config = dict(
    encoder_arch='crnn',
    model='encoder-decoder audio transcriber',
    dataset='read English sentences (LibriTTS-R)',
    train_examples=15625,
    n_mels=64,
    hop_length=160,
    input='log_mel',
    spec_augment=False,
    win_length=400,
    tokenizer='char',
    vocab_size=32,
    encoder_norm='batchnorm',
    encoder_activation='relu',
    encoder_depths=[1, 2, 2],
    encoder_kernel_size=3,
    encoder_stem='single',
    encoder_widths=[192, 240, 288],
    encoder_rnn_width=192,
    encoder_rnn='lstm',
    encoder_bidirectional=True,
    encoder_rnn_residual=False,
    encoder_rnn_layers=5,
    fusion='cross_attention',
    decoder_width=256,
    decoder_layers=7,
    decoder_norm='layernorm',
    decoder_norm_position='pre',
    decoder_activation='gelu',
    decoder_mlp_ratio=4,
    decoder_head_dim=32,
    decoder_fused_qkv=False,
    decoder_bias='all',
    decoder_qk_norm=False,
    decoder_parallel_block=False,
    decoder_inner_norm=False,
    decoder_drop_path=0.1,
    decoder_kv_group_size=2,
    decoder_positions='sincos',
    decoder_cross_attention_every=1,
    decoder_tie_embeddings=False,
    residual_init='none',
    optimizer='soap',
    beta2=0.99,
    learning_rate=0.0027,
    beta1=0.9,
    shampoo_beta=0.95,
    eps=1e-08,
    precondition_frequency=25,
    max_precond_dim=1024,
    one_sided=False,
    adamw_lr_other_params=0.00078,
    magnitude_pruning=0.7,
    max_steps=600,
    batch_size=64,
    epochs=2.5,
    lr_schedule='cosine_restarts',
    final_lr_fraction=0.05,
    warmup_steps=30,
    weight_decay=0.1,
    adamw_weight_decay_other_params=0.01,
)
Rows from block 4 of the audio encoder of a small encoder-decoder audio transcriber, named by matrix and row number. Each number is 128 + 32 x the weight over its row's rms, rounded and kept within 0 to 255. All counts start at 0.
After each channel's rows are labels from the 100 clips, of 14976, where the channel reaches its highest value: "responds to" is what is common among them. Only what is clearly more common there than usual is listed. The data: read English sentences (LibriTTS-R).
# conv: width-3 conv (encoder.blocks.4.conv.weight, 288x288x3, each kernel summed), inputs 0-143

conv.103 [128 109 123 128 128 218 128 128 104 108 156 192 128 114  99 111  51 128 128 154 119 111   0 137 152 183 128 111  73 154 128 137 115 128 128 151 139  79 167 126 130 166 148 128 128 128 162 128 128 202 128  67 149 128 128 115 120 130 148 128 105 128 219 128 149 128  92 158 128 206 132 215 128 105 130 145 128 128 101 135 156 161 169 128 128 129 154 128 142 161 142 204 128  83 133 128 128  99 128 147 126 157 128 118 128 119 128  96  97 240 107 128  83 157 128 181 128 128 128 128 128 183 177 117 151 128 143 127 153 115 164 101 128 172 108  89 143 128  51 128 128  88 128 128]
responds to: the word "was"

conv.137 [128 128 128 129 163 128 128  86 128 128 126 128  96  59 129 128 100  98 128 128 133 128 128  25 156  89 128 128 128 128  51  50 128  78 101 128  97  72 134 192 151  92 128 128 177 128 128 132 255 231  65 104 147 143  56 128  49 160  71 109  89 121 128 111 128 128 128 128 128 100 128 119  82 128 128 128 132 156  82 128 100 160  85 128 128 176 181 128 104 110 106 158  96 190 128 128 102 101 149 128 128  63 124 189  90 135 134 128 128 128 177 128 128 128 128 128 128 128 177 178 128 128 216 128  82 128 128  89 120 128  92  67 128 162 128 125 128 128 106 126 128 128 128 128]
responds to: the word "was"

conv.237 [174 128 128 128 128 122 152 128 128 101  58 128 131  82 106 117 106 128 129 146 128 128  43  97 152 170 138  78 128 107 140 193 209 128 128 128 151 147 186 128 197  82 128 169 128 128 142 128 128 107 151 104 176 128 128 128 128 175 130 107 128 128 134 128 132 171 103 152 164 128 118 128 128 143 181 128 128 219 178 128 193 211 139 118 122 128 128  83 128 128 127 169 125 171 126 128 128  95 162 159 128 159 128 128 148 128 128 128 158 177 110 156 128 128 198 124 128  73  92 134 173  85 160  85 208 126 142 168  56 128 128 101 128  84  78 148  87 128 140 139 167  16 128 128]
responds to: voice: female

conv.61 [137 116  83  35 128 176 122 111 101 185 128 128 128 149 128  96 116 161 128 128 113 128 105 174 136 129 180 106 114 145 141 159 128 104 100 102 132 148 168 137 161 159  86 165 164 128  52 106 128 179 128 128 128 128 134 160 128 188 140 150 128 164 126 128 107 128  99 128 166 151 119 158 128 122 180 128 192  85 195 115 147 128  67 128 128 221 128 128 128  75 137 128 174  87  95 175  91 178 161 128 152 128  53 128  44 139 106 100 204 144 128 146  67  86 249 130  63 117 118 118 128 235 128 140 128 128  89  98 118 128 123 128 128 179 128 128 165 160 168 128 185 106 128 128]
responds to: the word "was"

conv.277 [164  63 160  78 128 120 128 132 104 168 128  93 142 127 128 107 105 100 150 128 128 128 128 128  91 109 114 128 128 169 155 128 113 135  76 128 218 128 128 128 128 159 128 161 204 128 152 128 130 128 128 128 168 128 128 128   6 128 128 147 109 146  85  88 128 166 128 135 168  88 208 161 121 171 128 139 128 102  66 196 128 144 114  94 128 151 125 180 128  64  95 160 128 174 118  97 206 207 128 123 100 120 104 139 128 128 128 128 208 118 128 128 186 100 180 128 147 128  69 118  77  41  65 118 113  93 116 128 161 155 128 128 128 111 155 169 130 173  95 153  67 164 131 128]
responds to: the word "was"

conv.81 [191 146  31 128 120 128 128 121 170 139 143 128  63 111 112 150  74 104 128 198 128 143 128 128 122 110 128  99  95 145 142 202 128 128 106 128 128 183 170 128 165  89  96 198 128 103 160 147 162 128  79 128 151  65 171 147 159 128 128 151 136 128 135  84  96 149 156 136 128 139 160 128 128  76 117  46 128 145 128 188 136 168 111 128 118 113 128  95  92 128 128 128 119 128 128 128 149 132 108 128  87 116 130 213 160 174  74 128 128 128 148  82 143 176  54 129 128 108 103 128  84 120  30 128 106  78  88 173 109 185 100 106  90 176 128 128 128 115 115 151 115 128 106 128]
responds to: the word "was"

conv.136 [ 65 128 128 131  90 216  83 143 128 128  95 128  54 149  99 128 210 165 165 143 128 116  81 128  86 120  63 128 170  98 100 128 146 128 178 118 128  95  97 128 128 128  87  87 175 175 128 136 165  69  87 109  71 201 117 128 147 128  92 112 128 136  81 128 128  69  80 123 128 128 128 128 128 119 128 114 128 128 154 103 198 149 128 185 164 134 233 128  88 118  49 137 107 128 182 179 144 128 100  66 131 128 135 211 116 128 128  92 110 128  98  73 128 128 138 128 128 158  71 128 128 178 130 125  81  89 128 102 161  78 128 156 131 170  64 173 100  60 144 122  85 127 128 100]
responds to: the word "was"

conv.159 [162 111 108 150 128 128 128 190 143 171 128 128 128 128 178 128 128 128 183  55 129 128 147 128 166 134 128 166 171 134 128 120  98  81 133  95 105 128 150 128 128 118 128 150  72  98 145 143 153 149 186  84 128 128 128  71 158  62 119 185 128  60 128 128 128 200  54 128  85 153 128 116 116 128 146 168 104 158  72 128 128 121  91 128  83 174  69 166 193 112 102  36 128 228  66 197 128 128  50 147 102 128 128 193 128 140  65 221 154 128 159 168 146 128 128 128 151  71 128 102 128  99 199 128 144 128 129 128 128 121 142 128 128  56 121 172  79 167 141 128 128 128 152 117]
responds to: voice: female

conv.196 [128 177 128 106 114 128 128  44  85 110 128 119 128 118 131 150 158 128 128 128  67 128  96 142 128 184 128 128 128 128 128  67 128 128 174 128 128 128  95 128 155 128 128  69 124  85 128 128 128 128 151 120 153 128 165 115 128  34 205 166 128 181 128  90 128  52 189 128 104 164 128  90 128  69 195 128 134 133 103 140 149 136 137 128 208 128 128 128 156 128 122  83 128 115 128 105 128 135 128 175 144 163 128 155 128 128 224 128  89 145 148 134  59 165 166 146 128 128 128 128 200 148 128 128  97 128 123 128 167 128 128 128 128  49 128 104 128 133  87 128 128 128  95 128]
responds to: voice: female

conv.202 [126  94 152 128 124 167  81 159 128 137 128 128 128 144 106 128 128 112 210 128 128 128 128 128 128 128 201 128  96 128 131 117 214 128 187 128 165 128 128 125 128 128 128 190 128 128 128 132  92 186 128 128  55 105 146 128 155 128 145 128 175 126  88 180 128 172 128 128  56 118 107 110 155 146 114 156 128 128 128 128 110 134  58 128 182 128 128  99 172 128  61 150 176 128 128 136  76 128 128 128 141 128 128 128 169 163 128 128  74 120 128 128 185 128 128  82 128 128 255 128 154 128 150 162 128  92 128 128 170 141 128 152 169 128 128 128  89  66  71 186 128 182   0 128]
responds to: voice: female

conv.164 [128 108 128 128 103 128 113 128 170  85 128 116 106 192 128 128 255  74 154 128 128 105 128 128 128 154 110 128 165 148  76 128 128 128 129 172 128 128 103 128 128  94 137 128 185 113 128 149 128 128 203 104 128 162 118 170 159 128  79 168 128 128 129 169 115 142 128 201  92 181 119 164 128 126 128 128  83 147  59 173 128 146 128 107 128 138 128 131 128 128 108 162 128 128 160 128  91 128 128 128 128 172 128 108  97 159 107 184  66 140 191 174  88 128  56 128 128 128 163  74 128 128 128  85 135 166  91  34 165  74 128  72 122 128 165 107 128 128 110 128 167 199 128  58]
responds to: voice: female

conv.223 [154 147 129 150 128 128  95 127  88 135 132 128 123 152 129 139 128 128 128 166 161 128 120 128 183 145 142  84  85 128 174 128 133 163 122 129 209 128 132 128 142 170 116  96 157 128  55 171  85 128 138 102  83  79  83 128 168 128 128 174  90  60  47 117  77 101 128 128 133 128 184 144 138 173 135 128 128  69 128  64 128 126  89 128 116 128  48 126 128 122 128 146 128  97 144 110 150  95 100 128 122 155 128  91  79 118 128 125 111  80 128 128 128 128 154 128 128 116 164 167 128 103 128 128 168 128  94 139 102 214 149 135 151 109  92  79 115 128 128 158  85 204  71  96]
responds to: voice: female

conv.257 [128 128  97 128 128 128 178 128 154 170 153 179 128 174 128 175 128 128 101 178 128 113 110 144 128 128 113 128 117 174 224 128  73 171 128 156 128 128 157 142 128  62 128  62 183 183 157 145 159 128 140 128 128 128 128 128  97 116 128 171 128  55 119 202 147 128  88 101 124 157 159 128 183 144 128 139 128 148 128 128  69 113 128 120 180 126 139  89 128  53 128 128 128 211 128 185 150 157 173 128 128 128 157 231 139 127 187 186 128  97 129 128 128 128 128 134  68 184 190 129 179 128  62 127 177 128 128  92  96 137 100 128 128 112 122 128 105 128 128 128  71 128 128 170]
responds to: voice: female