config.yaml
dataset: "read English sentences (LibriTTS-R)"
hop_length: 160
encoder_kernel_size: 3
encoder_rnn_residual: false
decoder_mlp_ratio: 4
decoder_bias: "all"
decoder_drop_path: 0.1
optimizer: "soap"
beta1: 0.9
max_precond_dim: 1024
magnitude_pruning: 0.7
epochs: 2.5
Rows from block 4 of the audio encoder of a small encoder-decoder audio transcriber, named by matrix and row number. Each number is 500 + 50 x the weight over its row's rms, rounded and kept within 0 to 999. All counts start at 0. Numbers have three digits each.
After each channel's rows are labels from the 100 clips, of 14976, where the channel reaches its highest value: "strongest on" is what is common among them. Only what is clearly more common there than usual is listed. The data: read English sentences (LibriTTS-R).
# conv: width-3 conv (encoder.blocks.4.conv.weight, 288x288x3, each kernel summed), inputs 144-287

conv.218:354517510538563500500447487480510500477460500555469365581522545496470408523500500577500448609555463526524451500590443422539460500415461426556423524500504500574500448480404456389453500500505500508570537523423500500561496426335500542557500569500486538543500422500555500405500481513464490517448500500500538648535573500471585500500558500473590467529542501634500500500500500500500500500541557467503432500618492500500500500438465606443500
strongest on: voice: female

conv.31:624500479490412489483507595500512500567507437513504442485475374500489500477500427375530436500500459500491477569500527454400507494518466635448500500439500460373507551548534409500500591502468439533500576584469522580500551536560412483500571500455525500450500505548515500513476436399486482504464543500509500598503500467597454436500500500533500489500551538680500500483542475394500578468531500499377452500515542507486474500491438500414490
strongest on: the word "he"

conv.60:509466362455500562500566632504500454500500500500412474518500531481537466500500500500500500612500459493598500500500331551500500500534512564387461500500440500491562545500500438632642644500500448600438421500500500503469475546545604500512451491464445500506500492512500568500521524591445455581558458500532534641476500455576500500500482500621451521507500500467455500409436507500481500500500500517597560500500500500500468443500500500401440
strongest on: the word "was"

conv.167:456533580474500519582379500450500504534508494579500536562454389465420613500500500500438439500561473500500500464554500468500500398508500491500500526575500432626500500459500500560500500500518500445508500368500362483475421527464548467566542502607500554500500504500500500500500500487464500500459385449500444628500662447654471445500500589517500501500479501500524441565411532587481486531550437467500496500500528500500500500465500500500652
strongest on: voice: female; the word "for"

conv.47:560547545580500500522551500428442528500595555544539513472500403493500590447500500429604500500500441472579507494500444500514529500609578528430483500498435497518367547520500500525455500415500457500500500535518500500520450435500571418500482500429439500388500483439489526487606500500500476472437509500437637517500500500569500500435519603500548429500457576519500500497558524462500500465490500500543500492425441512523500500500501500500394
strongest on: voice: male; the word "not"

conv.82:501380504467454505461486447492500541573414526488500500500529497500442443500529500500455500500419500440488542491502500500436474571436543539545533500426451500535471500477480488534500527526515523479478549526524621496494525509623500483451516441373449577572500605471529500481558500609500508500534566500464610500535422500500500499500500546448515500500559432500500500429519500436433500478500446470400500488466622491539582500500500500500399
strongest on: voice: female

conv.81:473500480543500468522500510500554525452497483538500369500500500500466442492490528546553403699496462500524513500417500542376500500500450500626536469583500500500552543500484470681575482500500425509536461515509536500500500518488500500444471513478486500627470377500500500513559500500500603500500500500500500500455578500421500447500500539443477522440333500500500598441500500481469503538558430508500458500500447503662527500429487502500500
strongest on: the word "was"

conv.16:563500500508481500500422500500592450587573549500463500500527540538607431448579500430500500407571535500610464602500500497336417531445500536500423513587419500426415474515408458577500493591500500545514500500472578553500445447525547523500500500500500500500442500531500462452463500381535555500553500476500428568500302622512500500455481500500500500613404512500472562483500500510500500519500500500500494521500450500500500611500500464579500
strongest on: the word "his"

conv.49:420459530500500521487480500454437662500577489500481447457451470386388500500449456558587500500500500537594500514443500420550442575500576500415522500500479448500500514500500500504568600480476488557452444500562598500370500404565477483511500460473480500569501431466452572424500493448570427491500500430500500500500606423500414522502440500500500462500493391515528500500463382446500350467500515433387500500556545500553512496500427509500439
strongest on: the word "was"

conv.134:458481500500565500418500538548565500466500500500534443500441462500500500500503406500431464500512500472572384523569415500497500543500602500457500500500391500484460451405502526503500500500500500500500626523527500500500500428500500500508529521550522500661500500500590500470472588369500582500372566500439500500459457501474500500427440345571500492636500481469456554500516500529500500500565500633481495449500500558500411417500465500446409
strongest on: the word "and"

conv.145:557520402500500573500429469500500546544481500543428516445471336437464499562500414500630607476469507469441440513500531510552462525491516546568554530469509472500500491500417543434455551500544540500537594500514500481500515500502500462500423389339508369463536514500563524500408549574456444422500488457517565553453562507500508404486526500477547500561674500511456500500500427454500408500567510519441585500477500579500529500545456477491405
strongest on: the word "i"

conv.170:431511488574500527547521576401500487500500457545500500595500504500500519389546428574511505533427500500524500462526550416439598386500478520543500445484526458448500585417460525473500500500500593500500554500500471500475512500500500440500500500500586569500414500500431567458500509485500517508500500500493500514500500466500500355500500594356472500572564456484507522549531720500418500503500579483537500500380500449500500563471500500467500
strongest on: voice: female

conv.106:500472448574565454476466500520549437579541507513580500500559446500522482500500500529453384382500500500398565513500447382558499500500527485537552588433412472553500500552488580468532503571500465526535500611493477658527500500616494478500461500469529328517474446553500489480500515421476541455472464426534507547481470500414528467502442500498506542554485407500478500493541487448525500519500512506500459468473500499502517410499588500492366
strongest on: the word "no"; the word "not"

conv.96:492477518601500536492464500429520445500485529571524500500473398500427465500500471500456424437500500500456463500600545605500429500500493500519457500465664500450530548500500460500500357508517441500415554500500555500472400500500500469524404431500500596556500489500483500500506442526530579580540500457500547448463500563416461522500462550435505464530542491489526492465609494500455577515610500534500477383469500492483428498500454533490435
strongest on: voice: male

conv.123:500500560579500395452525500500500604502500500591470447501514500494420471410500500521500531500507551516500388540523500491521581500423691527500538500500552502500500500555573534500500500500500448500517417500500500591500577417591471580431500559443457500570566479580567520500500500500487480500517447446509493512554500580500511500405500500500474440479416500528576500302471410500500422500500554496485500500583500500500500470482411500487500
strongest on: the word "and"