{
  "input": "log_mel",
  "decoder_layers": 7,
  "decoder_fused_qkv": false,
  "decoder_bias": "all",
  "decoder_qk_norm": false,
  "decoder_kv_group_size": 2,
  "beta1": 0.9,
  "adamw_lr_other_params": 0.00078,
  "magnitude_pruning": 0.7,
  "warmup_steps": 30
}
Rows from block 4 of the audio encoder of a small encoder-decoder audio transcriber, named by matrix and row number. Each number is 128 + 24 x the weight over its row's rms, rounded and kept within 0 to 255. All counts start at 0. Numbers have three digits each.
After each channel's rows are labels from the 100 clips, of 14976, where the channel reaches its highest value: "responds to" is what is common among them. Only what is clearly more common there than usual is listed. The data: read English sentences (LibriTTS-R). In brackets: how many of the 100.
# conv: width-3 conv (encoder.blocks.4.conv.weight, 288x288x3, each kernel summed), inputs 0-143

conv.31:128164106133114128128158148170113166158105135148108144128148137128088152184128167109128122128127128128128128179128160102128120128129174169128128132153151108128103132135145128162117118160167134128128103211130128189128141128093113128135128131128144120042126128110193128128128102138117099128136128120140167145132128091128159115128128186175128101137132141121143128121103128128128128168069128143159112127135128128128115128153180123128101
responds to: the word "he" (37)

conv.268:090134131117116128113128128135141166166134129128105128128094150128096125117084128097128092128103121170103128128128117094133128197104128148092169128156128153146128124106128163128156098163128137128162122104143132102117213128128128085081128077128124160172128128178149128097128145128116089106145128128128085150194128106170185145139145128177158130128128128116121128138089158103159163128128177085137126128133128128098121121076133087107137
responds to: the word "with" (26)

conv.46:110128110066126128101152128119128085108128128053190111144111095099147112128135139128100128128141113128154138135154128117123128144053128128128128128148117128130125118128096147131128128177131089134146096134142128152121118145129128090128113186128128117145149116128113098128157186182128128128128165128101128062133136184091208088144178128116148160126128128142148142169126195156128099128128110128140157128128128145128128120078103150128128
responds to: the word "for" (25)

conv.134:114102140163128128128123138128167128099128128128128128166128176128128140100189089112089142128151163128128171128110128109128198078128128101117085128203128142128128181128128128149128128144114135116128126158093159170083128123164128156110128128128128123171128128128160128162096128128106128128131128079128128128151128128098128131171131151128195107115128152100127128104128128088118174078128113133139128135102102128128085143110132085128168
responds to: the word "and" (86)

conv.3:128148121128157096120128128189131128148112181091159156123128141094128123173065134151138199164106159145128181128104096173128162128128121130092128114151128118072128122129128128128138136128109153148128128128114128156128139136128128121128097128128101128128153126128128076097128128128088146147128128128128106109122128152156130093153166128121086128102132145167128128128128184128109122115170128029149128128128140128153172117089158148128119
responds to: the word "for" (28)

conv.67:128124094084144128128091150128139128104153125152128049156100112123117139175094146128078150074143204128107128089128106171175103074128120082132160149128120128128134128113148128141105128120123128128128100089128103111128099105128155128128128169125128128128151132128121173176161149124128128128138080105151128114172166157148128128156109141128153159146110128128143165075128144113122123128101172148156106128128118128104128122144128191157128
responds to: the word "mr" (31)

conv.274:128128089090172143128128128144128128152120149152137113175124120120155091119128081128128162128128128105128128128122172144106128128128087107128128154163114158117130173124109143161093099110137117199136128120128227128128160128128128128128128128106120146128116126061142128128139108111158107128138126128128128128128128185141136128146095128128128128091101129128128168113128128128115163128156111107123145088128128169128140143128112165128128
responds to: the word "she" (38)

conv.213:072116128128128128128128136128148128192128128100128095115117119128091156104126128131136164128128128091110128105104130128127128163164128128106154124200144120120137138119120128128128128128128090128128169148128121168175128134109148084098117114128092128106128128078174080106156175111136182128128128128128128141128126131128128084086125103155120128128129192128146095128087143150098110152112085128128211102171167128121128108128130107110137
responds to: voice: female (78)

conv.260:147128111128130111128128109076112128128146118128143125111131154067090099130099128128103175128128128128128123196128128105183139128100171111141128090160095081087128134159145128092128127128128128128118103158128165149128115093159114180128109128128170125128094128111132128159132128178086130128128089076128128167128101099124138074095149104104115128135152128098133113128128105128120128161128149128169128128119082102110129097128181119160095
responds to: the word "his" (28)

conv.189:137128089128128156116128128093143169113159128121128128128128128127076128128078131109150128128128128136150128128102152099133104119128128128128168176090128088155177168128128128125128122166128128095200127154101128209128107096128094122066103142067128132128122128095128187128126128128125110128128106106128126132145080128128128128109128120096160128128128147062128128138146161128181128120128167128077128128120128211137119118128128165128104
responds to: the word "you" (57)

conv.198:128142146109098128128170118128146128126128128097099128195128128128134128152087144156154106077128175128128128128116132128129146128147128145128123128128127128116123094156128128134128128137128128101101078126109154168128139182128155128137078125100128128067173116142105128129128128128069180121128128139128143096154142128160145128128128128128052168107128086155161100125193128138128155128185192104093128095128145115172128105175111142128182
responds to: the word "was" (64)

conv.47:128128128146126128108125128105116066155123105170128128027178160128169131128128117128166138128128128179141086085136124128107194177116128123128128111168100126108118128128145160157133128184120100128106159128128124208146145114140128166129135105174189122128164158185128109136128108128093108117128158108136128128077125128157128089128149119116085128133123128170128128145136116130130131128151194155128157128128079128103144128136120128159121
responds to: voice: male (75); the word "not" (40)

conv.96:158128153148157114134141139103121100128214161088128117128112131166110128128139128080167137128187093147071128132163141128087102128154128128134153114093075128161149110149163128128128128128128148098159154103114150133136100108122128128121154128173135123128109107109121120128110078146117128172135099128096128137159128095128128128113090128145128110128150128086128134107069142128158219128128109153099122128166075109105118185147128106128087
responds to: voice: male (76)

conv.145:106089163067145176129130159133116097128113189128127128114128117146087128134128128132117101128127156116084121128104110128128128128128128163098134118128119187164117124128128160128137097128095094137145075109135099156090128179128158148128112117100115124128128149153151106097122128099136139128131088181128089165103106128157128110128128128128128110127128091095135114128144128128093154217143129139128111118126138109128141160145108128128157
responds to: the word "i" (42)

conv.106:124128099128128102141128128128104092126127128161128096105090080154118128128128128103097131156166146122128144097162094128100128105128119153105152128141104146099113140128155128162145128130129159162143172165128108097128141128143168098128128128105128128128105133104113129137185141101132128044090128105079058158075159122142118172103128128110109138128157088108128108128116178122128187108102157123110158110126128128128059128128128170117146
responds to: the word "no" (30); the word "not" (26)

conv.35:096104171128117134165060147128158115128128178125128111128122143128153081111129132146148128128117183106157111144082128128128113151147081128114118128128128099128175128084128128157128128128128128128128128109091151114079172137128124128164111177128111140179175182139128117152147126142128095166141128122088128128161126128128086176128173128128128110093091128134128172139128123064099151168128128105193127087144128141120158128156146128110112
responds to: the word "she" (42)

conv.256:203128128136172128105128132110128124134141139092145115171128128096104123128118117102124145128151128174136128133128128064099159128165121135116173128128128128128128128112100128156128128134099128140157073128128164128092128153127128128128167085128103162119128123132123165140128106149111170087128128075117128128124080128132080097128097123115139128082160137109128153166114160096111152128102128108095128128128136128119148128128177118128128
responds to: the word "she" (68)

conv.98:101126121128128157120121180128114159084128128076128138153151128098094165153134128093124110167128128128128107148128150128093124123127171128128104128128119140128210128170126127106082128128147128128130139119123079128128092128157122128116114112118128134125128138107128128174134128128102092115128128079128134098128079128128090130146097128128128120121160128104128128151174159134087141165128167082119132145140128107116116146107121152115112
responds to: the word "you" (34)

conv.7:115100128153162087167159106181103107108130128128128166128128134180138142140127184128128135128128170095143183128128128148141141128128128128111120128096139201098084150088128155079127098148128112119128107101128128092096128123061152128128142128128138109184116125128085132128169128128130140128143128128153089121101116117140109128128128154128093130139158123152134150106128148136128141166160129149082124055125112128136156128055128128155183
responds to: the word "was" (43)

conv.89:117156132128100128161130114128067158164128128124093129128128122157112140133128077117117112117096114099106128160128128174126117149179113128119118128105152120110099111128148128141126154156118128128128157107128159128089155134153145123111128161092115132178125108128167126128128128128183099132128128119166128143128149109118128147100142144199074088107096094166155128128085128127119158128142080117128128124124133159108175138112128128137130
responds to: voice: female (79)

conv.60:128128118129128171111069128145128123107102128103146124128128128128090113128128128105111128128103106127128194128095128139128191128128128128128166216149107040119122128137102155128128141128139128110128128128108128140140111156128101128148128165121128066144136162128128151128095151091128151147128126163154128128128131128159166128128139128129128128184128090128130141128117177152128128164150128128128099084128165138082167107128128139147121
responds to: the word "was" (77)

conv.82:145128136128128118121166123124136154108150097136098136121128104128128091128083128128089165128128175171128096128128128096127181143206144173128169115115165165136128096129119145159128134156128136101128097126156105131162106126156128128128099025144147133128095128128128152116128141128084082117072128152098130128158106108128128165136163166128128061075137128128163090104149117164128121128128082153123150097076183128113106118147102140128099
responds to: voice: female (81)

conv.113:128106106100128126128128096128111128110112128114087113128139128128148077096186128137084128161117118128128125092136089105087118115131128138128128128128128153196097128128124144128097117128176081105122128157128117090136108107152115128170101163128128139095154128128128114128109149132128128154099152097148128128140128158128154128128181121125108179149111040145128102128091128128116128123147128164107128128153183134128143137135127122158128
responds to: the word "be" (30)

conv.77:128128105128067162199128144128073128101150141160128139128128128096128086128128069110128105128086128154145128195128114128158128142128101136102119128128081174136165085128136128162163109071128128137128141115166128128128105147098147145128128172128128128139128173128133172128216104157156128112128128147179128173164128097128128120144128128128126128129114128108128099110108138128142069126127156055137128128147082128160131156128128132127163
responds to: the word "for" (31)

conv.49:128128080120111128128137128087128128087153098100128108195094128100128128128109145096128178128123125158142128128184114120117128128128151128124109128143128128141109128194128146128128068143139128132128128148147128156206128128086128128128128128168155137112145128171101129134074116163128079102135128095128137115121106177112158128096124128158128128138143128135147137136099128128111128128107128176116128128074128061116128102151128153118128
responds to: the word "was" (38)

conv.116:128128119113097087128113128173178128128152128114128128121128089123128128141130112128107128174132153128189128103206120128128074065128128128150135095119164091149151128134078128105169128128134126128128128178128128160156137128128105209128128128128155110128136160128130128128125157128119168071084154155128072109128122128109128114128184128150128109094128091157128157088077112152100089128128124177138128128119153128104094140141101096110107
responds to: the word "the" (81)

conv.0:120143097107167128152147130158128151151128136085153128129145150128088160130163147106108128081128138157128131143128146133145128094139114138153128128163128133118115128128122128117139154167169128128128128183075127128128123148190128089126130103122176140142106128130107131147085128128192150167128128114128112132109211150120128116106108149126138130176097070105128128128087103148143128128128172189130163118161107128109128128092128137128143
responds to: the word "was" (74)

conv.278:169124128128128128092108128161128128181116128095128128113121135145128105108113101118160128137067110129128059110088128149118176148080125169128128109125108128140128171115128114095151119166124126160198178115128128156140144152124099113125159128128115195163099161100128186128157066114128102107109069128128147154082158128097124143128163128128109076123185128123128143128128137147125135131074128116097128132107132128149150122146178128128188
responds to: the word "she" (38)

conv.66:078174103128078115104128128166077120169091151128128129140128128128087120099128128240168144157110128118121116105145131180120128128153133137175114128117128128145162135113117128163128128128153107128130128128117148128043128128140117120160128162084128117086140128073128099189128139128157128128128071129080155111113128123128128174147092128130151128134160083121093108110087128184128120146170137131128154139072152128097135126109128181128137
responds to: the word "i" (45)

conv.16:128128112128156100074158128069123128104108128094128093154113128113128115128170148128093153136128128103128128128128128185118113126088128128128087128128128100108128127106128128128128068142155153128103116128112128145112108118110166128128066128142128128081121128163151128132128128067174082118128128128093055112109144099128128128116112140115149134128168128096138128166128128078168119099128095108149169128128137116095128143128181128107128
responds to: the word "his" (28)

conv.88:128086144120128131180098162146086158106157097094151102169128160080108155128088111128128128128140128174116128128105128175128143087203112128124146128160149128107128089115128157137128128128186128113078128168127128128128089128109128128083128138100148106102180124121108093128128179095090146095128099150128145161128148084128128128128153173140134129149197155128144075152128128128128128124101187126105118133103142094128135128092128101117109
responds to: the word "was" (54)

conv.188:111128150160113109128149104139110128148132126170107094122123128220160109150134128170131112110146123134128132166128108152136143128146070119098118179128113153110115128118115128090137127128101130113142128114128135128141222104152159125128128122125177098114128154107145139074176114128128121132103128135150140125172162147128135122067104128128129127120079114151128106128128128117149149200128128131128128115117128186122120128170095121132128
responds to: the word "said" (26)

conv.123:126128106132126145138115095151128121128146099128118084157128145128105128123088128128173128181128128168145114119095221096128103089148128128097128103197196149128128107154128191128128128128128128128148128118106111135128102128096159128123179170193150123110152157128141154111128128101128136128128128131197126108096128128131158128128128134127134164128069091128162145131151128128128110128165127128114145147128113128124106105128179148172128
responds to: the word "and" (66)

conv.272:128143128128148098099139128128149110128134111128112086145094155130116128170128128128127171110163117116109128074148151110128141089109128107128128104128158144128184171133113128120155172076106140128133128061128094160133128128115175152128128105127128156128149076185106152169128129128095117084128182129187128128179117147098159128149128102107158189113133123096143095134138139128109113128147128091064128160136128106128108122156137115119128
responds to: voice: male (75)

conv.191:079081128096128100111097103128128128109128122128162146128137128150128128128146128128138128129105050145128140128128128194128128128098128160128128156128096135127151128141158121064128109106128152128089128128081118128187128128072184128142128177151156128128128121145128142109020128128101128109128137105160128099128156098128128157128128179105149128128130144117126124143128156094111130128108129128128117128128128094137156121128128134128164
responds to: the word "was" (39); the word "his" (25)

conv.44:128128128151128154105128168129092106128067125145153142147128128116117131128128108140128160089128123090160102094099131105156094135097129086153086128136112101107128064098095128097155098063128128144106132138122068128128132115161128128128100128128162083136105105153148147145128137208128128155150128101100172128164151143128118128142091128128128128143098169100128128128128128107128103117128119114165143167128128128110117128128143140105128
responds to: the word "his" (33)